config = dict(
    model='autoregressive pixel model',
    dataset='microscope photos of single blood and bone marrow cells',
    train_examples=194171,
    image_size=20,
    horizontal_flip=True,
    levels_per_channel=6,
    vocab_size=217,
    arch='transformer_decoder',
    width=384,
    layers=6,
    norm='layernorm',
    norm_position='pre',
    activation='gelu',
    mlp_ratio=4,
    head_dim=16,
    fused_qkv=False,
    bias='qkv',
    qk_norm=False,
    parallel_block=False,
    dropout=0.1,
    inner_norm=True,
    drop_path=0.15,
    positions='learned',
    tie_embeddings=True,
    init='torch_default',
    residual_init='none',
    optimizer='muon',
    muon_scale='original',
    lr=0.015,
    momentum=0.9,
    nesterov=False,
    orthogonalizer='polar_express',
    adamw_lr_other_params=0.0016,
    steps=13900,
    batch_size=64,
    epochs=4.6,
    lr_schedule='wsd',
    decay_fraction=0.4,
    final_lr_fraction=0.05,
    warmup_steps=690,
    weight_decay=0.01,
    adamw_weight_decay_other_params=0.01,
)
Rows from block 2 of a small autoregressive pixel model, named by matrix and row number. Rows with one number belong to one neuron. Each number is 500 + 25 x the weight over its row's rms, rounded and kept within 0 to 999. All counts start at 0. Numbers have three digits each.
After each neuron's rows are labels from the 100 images, of 14976, where the neuron reaches its highest value: "responds to" is what is common among them. Only what is clearly more common there than usual is listed. The data: microscope photos of single blood and bone marrow cells. In brackets: how many of the 100.
# fc1: MLP up (model.blocks.2.mlp.fc1.weight, 1536x384), inputs 96-191
# fc2: MLP down (model.blocks.2.mlp.fc2.weight, 384x1536, transposed), outputs 96-191

fc1.763:486516522442504482486494523488512450511532516472499493491489453549459528521488493469520469500518506499436498510513497511476487530538498486543450467502508504468449517495479488537526492462489522486496510466538462512495480505458453511496503503474477475468492535476484477504482516517487539432
fc2.763:469500534544485505517493500512502495520487485482523501481498472502498518529507459495478462533492470507534523539506493508479442516476492509520502483490461504532509512505506489505529491466433521494441559505552499529514540495464483522488512481505479526506475483461503497510532481481488508466
responds to: smear: peripheral blood (35); cell type: platelet (32)

fc1.531:521508541504503502473498539555509528492467507497497477495539458521508482509517499472455502496505532493515520526467512485486525516501508486502535535510472526519505462553508478487518499472515532490502492512494516507523482470518518481516519511479510487505478505478511504470467570499470446486
fc2.531:488502477432543508507493493474550463468510542488504514487506522518518483503482485532532465557530454489529496473470503526553529475506521512518542497542518502479473480454493485489461476500527537487504482494494515488480477533518438499496497497519503482501541493485514536494475480487525539527
responds to: cell type: plasma cell (31)

fc1.350:481511489555516477452490530486508498523531550498499526505517510480528517540494503493491505556488523527523483472506511488466543467494485522484501531498484478519507536505492531499490557518474559487447460528516540490462510494506492489478468443536441476526559460431482487493495505493503532492
fc2.350:533484508507484444493487488482526502505486550493542492502493485512511511515475526440539479505491481513520530526487507481504518536530522460468519510457457512462537456505554553484514468552541516520492487517499544542484490489452512484508511510470505545481513452494490454487488510483458484520
responds to: cell type: erythroblast (40)

fc1.606:494497500474485464478457489511470479534513523487482488541511495488505532538560489479493493503512515468482450503462539482485475524494498490516470525485565492513537479503523514516481534513504539467508518486506483469503477494519508483529472471471477536444487458503527482505484508516503525512
fc2.606:541497571509454509496494535470569464490521470510511470506504490487478538492504557505510504520512498503501473461499505447488500484512484513530490477501487488501490541506511482488473505489479448513484538526538484475512465469578516488485501462504489465516469514482465500483534477506478467457
responds to: cell type: blast (35); cell type: artefact (26)

fc1.77:449498484481484451497520514517470491500538524481470502510507495510487472497480505489469453518495454502523504523509456530499508509499510483449534462486465469499478503529486474486477464475498544488474459497520483515524508470506518494474505513453477478492475541420522468504477510495540552498
fc2.77:551502482522499499529538499500512485495481499498486534526487487503467557466550438457508519482459522476510499458475500499501496541466492498518483520508532476543522563503497454505460488472520478470556508511509482514473470453484514490497438530475501489476503535516461526524480453494518507516
responds to: cell type: artefact (43)

fc1.650:519477519503479485496521492506495482490524480520507448520477508558487503506525511470485463541503495459502507467524518523502465486474500482509446509496499487523490492527454527505537497514545494447484499493477524525502533495511510508477460568537475476578514514514514502473498501507516525484
fc2.650:527495433505524549522440498511470508475500431494539463497562510508450520477527451482519525528496538466510453503480531475506458516514509517495452472528482518474500546527494544516491507486460525502513484507519494484503490443498497461513475516495462422442513512481512484516469444485491496518
responds to: cell type: band neutrophil (32)

fc1.555:489499515539501520518480522543462531490492468544500483472481487524462515536402506477532484532535496481523482499508475478482493516469515461515517512457508527515537498492499498477530493493516479527440549482496495485477519456488500524535526539516492507478510520491492530461510500503438516516
fc2.555:491522510508467461532492479473484486523518457510500551489515476558532504477485483530509496506509515493516506468501498497515547472511464528513488501528513517462502465515544488544508491527530497509468509466507518459477487522507484550523492500533480480482493487492504505476503482509485531501
responds to: cell type: eosinophil (35)

fc1.480:506516527491461522498511531517477479507488496548507499521502505532529467474487489510534469492504541503522509492495524498530502499496518500488508428479502530491541498461480504501480491472474526518483465460469465517458490545540467485538502546487482485498475523468469426567496489510509472557
fc2.480:485482508511525509500504494507470483468488539503497513479488486480532477513468541496459485512527509537498490476494521540468489506496454495472477543510505448516497529499528480509492492508516485480477544520500496498494527507509490497507462480521478516516474508464521536479488544489509467501
responds to: cell type: eosinophil (25)

fc1.138:498496495498502515449546466484495486530524471468509500492467498492533440558535500531477462505492456532544486506502490537516529513515505435489530524504491530463468522496543493510496486464426508477508531459495550499514496493490515503524513482519497491519519489502548477468476508518469525495
fc2.138:501491495461546508528503491520474562470516508490514497463494516519440494492515474498495504508484473550468463545446495482507513530535470489470507502486482502504508485463518487493516505499501557491548504529487487503468549484512467490498514515493534479466507522513468555498506537506510497523
responds to: cell type: erythroblast (64)

fc1.722:482470476486459554485473537484483469497497480489497495540461485523453487496514493506515508516464468456533526485483506519540488492495480483521486486551491461526513475521506516481481476498472485468467449507480450536521531502521499520518500490504511449546515454516526506530500493451505534468
fc2.722:508489468512503515511515522506462530513503521514527484436500528488527545491502499449496448499517489496495484510501478497488470494502533499523507508481490501553488503500501510504522506501480504509474483531506497473502466477458488475476482530499466534528485504467491490465491517515510485511
responds to: cell type: promyelocyte (27)

fc1.356:476490551450484486497527484534519497487501556537514513558532518489527483518527510492443457522521490512468470497487504470496509488520523478512489489505517442479531485528501488496507522477477509540510532527479508470538473518459456547552468535507504479518456524518490496512502489478482520457
fc2.356:485510496482511502495489494495489489483460490500526488518529496527501490488499515487493520504505507519474464516466477535481505518495484478488497493544521484517536491503488496506502463464536531505493477558495499520520470516541471500490549512453491499499491466507533490501491570532517440461
responds to: cell type: promyelocyte (30)

fc1.90:506482527497447486525516519538498475507488566570553496538536518543522473559542484491510471501513519467529463540542505497492487489519513506560528462497527523465524464499499484524495537505496527503482471479471497463497510507479496479489519488465488463517490460509503486491487493509512466472
fc2.90:525495495523489534481472517507484480495463478523486522462517545498525445502509512479513505524464497492491502492475502487477548481509497470487539478516478511524491517477488485514508502465501533536498520569517469497512468426497474515495523509525473441496502478493495445471517500484478463515
responds to: cell type: promyelocyte (38)

fc1.626:531488488539503489510522507457480474525481469501490539500506522535486515544520493545481559483516504505499457524468473488469492501508477529487518489496459528482488482471535535505514507513488498512506497470471552487499481497494499468450543481532469482520487507509439503513495501464457484514
fc2.626:456495516528477471472528513523495488443500511489534540512514528517517511497493548532508478526514535507557511455505511522519504481509549485495490510499533493512473483502493518491494493471482494514529502491494506486488491546519464532566510513505483481510480506454543495508470523547504488535
responds to: cell type: artefact (29)

fc1.472:463518460530476471491506508507476527520545535545532504556507501485471492501534516520512481508505503559484529564470482490543497498512534494482530512507488513493495446505499494510485484492510510452485495514482487491522499538508520515488471535483473445523509481481490498480480496510506480521
fc2.472:509514489542525515502536457483477497526501502486492520511509478468494507513483513526515521482532486515480478514515466492497526483466468458499500497450531522549559483450480479464483542464518471455486515477427500528481470468493477492507529525525477500552539523525501510539482502518521497503
responds to: smear: peripheral blood (97); cell type: segmented neutrophil (44)

fc1.360:499485533479530493523508506491515470502473481478505524541471475469499551498513532453538499484503476503478487530523498484492534490489462486526506518489482514473473487485500512493493512518501500526523482507478530500489525542531503482473505489510475481519508455502506512477475556504498488491
fc2.360:527526505488447513481475507502495484515505540524506476538519470514497528539468511518461456463507501496463489504533505524513487490529535473520474524477485527526485517502506525513494487468526485494532480502474504474494448532488444531485544480477501507552491496494514511457483487502501489548
responds to: cell type: lymphocyte (44)

fc1.736:511482518479514464492482498487505487541500536526513491497515449551485539465523508482512480472537460510514460549514507466484517503483554456543481494520542486515478496492536491500529478553473493486514508543503476483527522549479552483543460508508430512524500463513474492472480499504518465480
fc2.736:486517487513532530476499513528498518471522494493505488457527495476498525461534484522497514553524485525542510492471482515502531481542486528530511500508548515502484488496486461507487511495460544460540471475523526509519494447463447499461513492531514476486540529496512494487544492514495520525
responds to: cell type: erythroblast (39)

fc1.680:504490482505513518479496501530492483527505464489506537454526488480502431498515504491505485520461494482529479496482517552577502492554535476457471500498512472490482535497489513471451485522467532529486528547521488475474464450496523482486520509444487429508487493530495519483456497518510493481
fc2.680:520483489518465462510455507489481484499463518534571439496473491484484497481506518487480529530511481444471488495516499510493512521504507502468528495492503542496475537500501536494511503527462518513476508468511521502488508516516502532455465522506504559464506495471502511491494477483501513523
responds to: cell type: eosinophil (34)

fc1.13:549505543486529512518478490503488530528498534522481505550496484493546468558508505473512510468476504490520530517490501532525522541503473500448483499509491537514454493491490514448458487487526489477458526477511516491480529445497493495460459564523506493520443481521505536486499528484510489481
fc2.13:463480485489478474495481546505567491471516493512530480460532509538485475496519477496533507539495509532500404473526523511492525466494532507489508514502498511532499476473476462560511509472538511476501502524482441479478460496497492541529507515512515446501530472527507496478468492491497479464
responds to: cell type: artefact (28)

fc1.353:472534548521544488543498542493511465501504530485532515529496487441523506502515499469506551491523485488498491504477455478490501506531491487541499484484508479468494499516526456473498475502435509551522478540500524470548500506508491545496497546494543522517554524507487502470463531493531492469
fc2.353:492505522511464475498490533532468492541457511497468493462528446537511590520498537527516483481484488504502502538536486519478496515502503466482522518516515543522467504518465504507519522511447530508531481549487502520523489462488510456487507484524519554508528483465495522493487488532524491510
responds to: cell type: plasma cell (30)

fc1.757:464508488493482494471491458484521499503500528527521510569539498521505529472530499486484508525500470476475509467494518521498475500519495509471469496484539498454499491537421505530513473512443503495475501498528509515503483485487498493521507525497505560529493525478517523499473554493497497496
fc2.757:468477483510464486470486512523521522536492492478501512444462517536482500543487530553510514501517514503532466510549492493493474534497503486484497470496555537538556525471469520509527525530482535504508509518472517542494491484489500466520505525506476516485529500478513507472487531455480477547
responds to: cell type: segmented neutrophil (66); cell type: band neutrophil (27)

fc1.451:509501510533504490495484523486507468509477509548511474499437528439503510523491475478511507533476458493498493521512531524479469522546478501459500515498522523489499529533493505512506528567505469528459506493544536492506520476475518519480493449495478503504497468509443533490535489468519490518
fc2.451:564503538540489513472480553487442500470492522501508513468550475537530479526534530503481494487500463520515539506457492522517486490465492482510469490507545471471540516554470527516519517510482508481511507492488511485538500506521541464542468527467465486479500459549500463508494531479503477511
responds to: cell type: eosinophil (43)

fc1.21:471483548560514504490481514540460473477459453498531528483549504495528506486550488509517500529535531475470521493549509473516508493537541497477531467477522513483473496477530505494459481515507530461506469498495493507519504496541493521498538467511452516507487488462481477525473496516497501504
fc2.21:456523508490470476504516547554518459523499520493497470522525496469501450490510498506480499516481501456524489548503495527455499466488559457502495489527499462484493533511502513474512497509535458538509527565509486469551537455521467510500500476544542504474499502456515497512470529498513499486
responds to: cell type: proerythroblast (33); cell type: promyelocyte (25)

fc1.622:515469482456533511510455468497501539479522494464523525511545470520506507448490471503485502548482491518546491493479496514531467560534530510491489541514501486497497511508515478448465512520471518493475506508475527515511443485547473504477507492451519526524523447542468453468484465519521550488
fc2.622:518526558513494497509521489477496461534489497549520468477487502444469500531509461517522540486488501490465514446494525535508535473494479518506520492499492505462479498493507502517495469482498477485538501524474540478518531473547517468535522497512461500477476526481518473498474574501483482490
responds to: cell type: plasma cell (27)

fc1.367:496547497516453479421530493516488497523472474480511467525536500468487525529442468539504480479479509491512474523518485530515495524499466511550469521462468503541519473469518463479496514521458466470546488517485498551494493507487476508504461473486541489499487512475531528504470470466461501467
fc2.367:523473482509459541467496511536510493476465510495541486494493535518472521496514463487510544492506505514525508497532503508546491514511467474538475518495507478511462541507463564489530471510465469488482460465540534493529489478475433572516485502478449500519496491486499448540461499464490493499
responds to: cell type: erythroblast (34)

fc1.564:509463471503517524479548492528506521512493477499547501437521525544506474501467463501484483531500465530540496515483468506488498478519550471529521456472505504455492465469479513497494525500491538446504523490487503533456477514519518499492516522512460542516503514443473481424539499473500495488
fc2.564:504543519472492517499518479490474558521491506500506492537492542503489480532466518526546523511511498534485455510489520506482546530506506508495489492479492480468493503524508491493505497453491488500526483499483497537528489503502497511523471520507492452536547478542504496511461511508474473504
responds to: cell type: segmented neutrophil (47)

fc1.105:495537489520485535522516469467482522512503522509508488516513495547524546535501492521464488484484448535484482530483454529564488540475541482490503526461464457488511429486481481501489533487456465519487466500515436540479537485519488508470522518460490457453492468482460475505519532484515524500
fc2.105:518487489527515465492530502495507494492558480517505515488544502457513524533515505538541480504527493518461514494505532489506523458461500476483545552535479483501527490511493516511472465491534522492466469523501471502541476518503491460535507490528502502526524516505475498470480522540499489509
responds to: cell type: erythroblast (48)

fc1.57:487477510513496490500511478498510484495531532518475542470546464477499507468539486536509500479456511485513517509472487451516503535520509546530481482457492467493535477505493519499495503529490505502483539498536489532510486498506487511508500493478484431524467488555454452488462502544531460458
fc2.57:517495541492503522501477543484509521496478527536490506474507497490517499509516481499454485469506497500538464515527502497497466491537491508454512500520496494464508506502500513497434482541498500508513527524514487553467547511565516528509554527464483532507500498464545476492528527480456519507
responds to: cell type: erythroblast (46)

fc1.40:479490485482526522535463534508463510430487498515495482497522516448486536517463493492489487497528475498481505478465522487499491478532514478492521484486497490482481527468471496469496455492506442539477554506528473517469510503489489471494508456497500468489467536498454525481501501511526522495
fc2.40:505504484489472519495521533480475480477501488553500517487493463498501460482495528539516525456484524482531487462513446478515494503503467511536483515487514518506494502477482482505528503479512521513471437446516517503492503536483512483451489538487433477487555496509492479536494506533466513488
responds to: cell type: eosinophil (57)

fc1.183:511509481500466481534539518484501505484514507452488493519543474492568471529447531539521526509466500521507531511507481496452530528488521498510498503527518493533508517490558515495504503505466487504509507521500504480483480484522474488485486489539489529498502516524468470494475525445502481466
fc2.183:489470505496519477445492478504521464509531531533534520468498538501469475486551501497491452504482496472492529544497512514521525481476522468457431505510481509478537475508512496526517509500526482507490474505476504500499490486512499497487514500484533461499488485509504488463492483524509519474
responds to: cell type: promyelocyte (37)

fc1.339:494532486552477515458504499491503476554492493495492516489499475560451499469508511482489440526526499477516507536469533486512538512503529538513528524504497508503487514519514565509517517532502531508493504508532494532525511465544510492491498528475517455489481472413530494511537522478512512516
fc2.339:488457493455473456485537499496511484537501529521473487467520486503469417520544479542509510517511453527502495491525496525503492473519494540515491500521475523525502520444480487465514466494462499480492492509486483478496505451516553516521461508542464523503470466514462522480499456529514515533
responds to: cell type: lymphocyte (36)

fc1.136:505529509508522454515518510505504510510527485491521521472483523506504467520503529463512484497463495484449463483562503451436518501529516503453530485468494467546516494483533477503522461508501511506465444483535496544520485510519508502528497505478485541549496467443456478472507475495490450505
fc2.136:488509477506513507485509471497513470481517518507492502524502496495515485538547509556472506526505441498531463495449482539487460461481505497523498500523538513499538459533467468491486527488509522496503551538471473506539526497493482489507498486529486468479527515518531498504501523535511512527
responds to: cell type: lymphocyte (47)

fc1.584:475517488518473505526494537488487526500489510534518508502537541449510534467530528510540537515471531530423496478449521493475534521505544455501448458460515490513502522526537510488537487518483489515481467541518487455494499496523468510519510506500474493553478463483498513494451509494501513554
fc2.584:480463490441533499492515540498475465474518521463476509469475443491458485440510530530502495549499471466507513485482494488502489479509520526536519510525502489510534460473486515514477491518481509489537519519481501545503557487524499546480495454485516469445486503515546471521489437497549502470
responds to: cell type: proerythroblast (34); cell type: promyelocyte (31)

fc1.361:508500519492478496476488478472448527499534489525495471507504492539500460561501522484541551519527515505491531550507475550456526497535487494481494503481477511549478559490528517521503478511528475501490514484512483499510546508515494479512548512482502493513525535491476458497519509467470505499
fc2.361:471445486469542487477519499497476503519487521530526491514528457542509495492490498529528500545532527534514483535500561469494467501494492523501534490556567502493508500524469510552523484471491562495546466537486510473523458457494506463468506527474522506466532500486537555507516490475504509519
responds to: cell type: promyelocyte (41)

fc1.713:486516487490474518508488506514534501525505488523516469506481482501524498509496485512533486512476521474467518529490529510531524505461527484485490481533505498504516462520500461467492517518519480521458486474459520504496502519468499508498490540516465515524484532492472481449512520510486471498
fc2.713:459491485500521484518516498519493511524519533526486479508514547482481515465528491495436510512540472489502514532478444492473477505494539525508485512508468512482536457507525453517448469456508478476506497451494476523520526468487512490489550499470533518528504463511494478485479464460523516551
responds to: cell type: blast (37); cell type: artefact (25)

fc1.715:505481528495492475531510499526499480496502461488534420470551523480523487487473523530514528520518529456482586480507508464520463497480445498468489492502508527495468492497508550548509474537498540527490478479547499525548473500498515499502515492463528512527470490514499438487486492487470470508
fc2.715:492514504556503469511472490520489493477472498503452505564541519494494495467513493495482504498452496435484503533562503508505505473483485501479500470532497516527547508488465530500485523502503497512489504493483489463506501474514525505537474489523492508506508469458509482485484511531472519489
responds to: cell type: artefact (44)

fc1.126:525491480493471523503500518473479469521483460528468480488559493475510495526495451482518484510483463481536533523486498506512466453476520508525464499512449508529528518430483519555506508488535514532504488536529506475510513512479491494479483534503531498520488439526478509534494525516506509535
fc2.126:446539492465492477473495485471493514532514543468527474530500474520525480530486493506480485484540521474528522496519513540519510487523471518512485495498480505464500511495492529493509525553456442519495473505478450521531517506482526501499481514498483522518484491530514507497511521517487507535
responds to: cell type: lymphocyte (37)

fc1.269:527535487514453527520460519491510527491561486497514509514491444501513468486486538514449531545499544483522522514515483510501506486498535467509531523493516505486498458502456450500538470502499495469512499506498472494530530487547483515462560479515490462468496500478499495517517511520517465497
fc2.269:502499467488485494483457502445486508491556498445452518518512487514483477520536527482512563505534540484478533493515492497481492467546493548480510509469516515506523514487463499505481508555492551502495455502481477482476479525523502458478489533514493517478507451482504485491548467460538533532
responds to: cell type: blast (31)

fc1.66:507507527522507506457481478497457516500507474506533473526483480491505538518540495486502501490510504514477498554557535506476537480503494498520516472479474520456508462538537463507483469507485517494526502495532499518553444507484506501460528530450496478438550531475511491507480501528525511485
fc2.66:495499542519479501500511509516537491465478498479543484519474531521486478488511515485487488509464495486517483504448539521492508513480556466501492513547528474520498488458452491498512527469544497496507471506490496505471515535509489466503470480535570489512461505518469511508509508491491468511
responds to: cell type: erythroblast (39)

fc1.272:464498519510512501482506546468529472475534504477500518520479453501510515533516472523485520513480463518492533506509498521532519503506475559576538506479474524513492496511490498512458527463474531475512533464512538451513461509487523527508539504513473478536471509502478535465494535517519494527
fc2.272:514465523507473475458503515485540519468547514487466522461496517457539483496479489485504477561523473547523496507521527513464483502503497481476507481489519446473536467485532496484486512469563525465547476501477509481498486549561541473534525477502502501515523505506523493505500484524481515472
responds to: cell type: blast (41)

fc1.273:506469536510512532496536481498511486484489498463505558447481528548508463522466472506479508507484525501464539470481530491489495453490517497512502516488445490477446522518490507486509484523488532484549492519505532509522472481499483568552483457529516498499531513552516530538484500535481449458
fc2.273:512521497485458515526477486511515482490511523497534509500495518510496522510508492483477501459534468479491544535446498459534495485479476489533496459483480480511523503500521519469478501513474482477478471512544499466484504549539474506474494529447503447513493532537449492512483490509483496507
responds to: cell type: segmented neutrophil (79); smear: peripheral blood (47)

fc1.371:454512522483488502527473510477544491478504549527505469540496470509478529496507552487536556500495527480473479518511475535467494478551529497480495434523500447498499502516506513507464519491506491517490506536457496539513500507483489495492543513539521475504577493544470482496491530498500496529
fc2.371:470447493490481542469499506486501490519467538508479532492502502545496495491460533516480540483504507482531491519508524484538480509483513445466450526478509521537520515459496457476502445485519472522501518505486485492507480506514497474477532495447506477482496480510491492488481462449490482463
responds to: cell type: promyelocyte (34)

fc1.390:506494549495484479432547520495457520480521509487467497495554511517514496480507498489570491483501480451463520494510443488497597493497492486516453522491475506481479524515483443512494509468460525485543527483453522479522487474501502509501512502491491492516517488533457477494491526522496448484
fc2.390:425487525507511488476489454510522460526515522504472498500472519513494431518475493512455518519533489485512522512503549511517469494464537482498498493495494448485480488474479479488503515551464500508454549507493489469449487539478462517472452515468506564491516514495525514472492465489490493549
responds to: cell type: erythroblast (43)

fc1.443:453509491462472505555488543521487456545467541547497517507511517506507512518517518515464531516483474504472509524535488511512542496449490522489522473517492462492494493479538482488537522505463529479486491529521513472479534500481491487482521461483505481471468509490518497497493510490519532501
fc2.443:499475528513493510462544508498501500544495486494471498507526500494475524499563451504505524501498489487516529522508528526483506498489456456483447473466495471447469499476522538494513479462509515499492549474509535518485493435497495472459462464499536462529468508483441514507540482510449456471
responds to: cell type: artefact (81)

fc1.94:452490553562502440523531488519534514480472502502461496433536470525508532507461491534499506527491492502469514534460451534537492503550502506533504500462507491486471492467536523486481473505532515469473523471522494512529523553544496505515508493488485539482477504525483505512554517460492480529
fc2.94:487492522532489512514528509590497465495484486532517460467496472524472527532464491504475505543470515530490468506494501502517472467504463510499507482497533520557493503489532495473545491513528461497507482520489503497466534525534484517536518482459515523547484503469497475536488530517503454486
responds to: cell type: lymphocyte (38)

fc1.457:479522471481481505514461461527518438486503507520511496533548463506510512467524499476505527483483503524509520525479509534476532504500533522535500498494524490477509465516499505516496486521475518499480538513554497502524496496549501519491539489454510468513530536517517510498484492496470521515
fc2.457:515484511477508459501506488455566461503471467468512521494502494578506550476473528484496534501536532533502485524481494510514479495481500498531495507513453508469516526466465503475450513471504472508528511511537535502486540556519484468516497490530499495473504480484494536506498485465527496513
responds to: cell type: proerythroblast (27); cell type: plasma cell (27)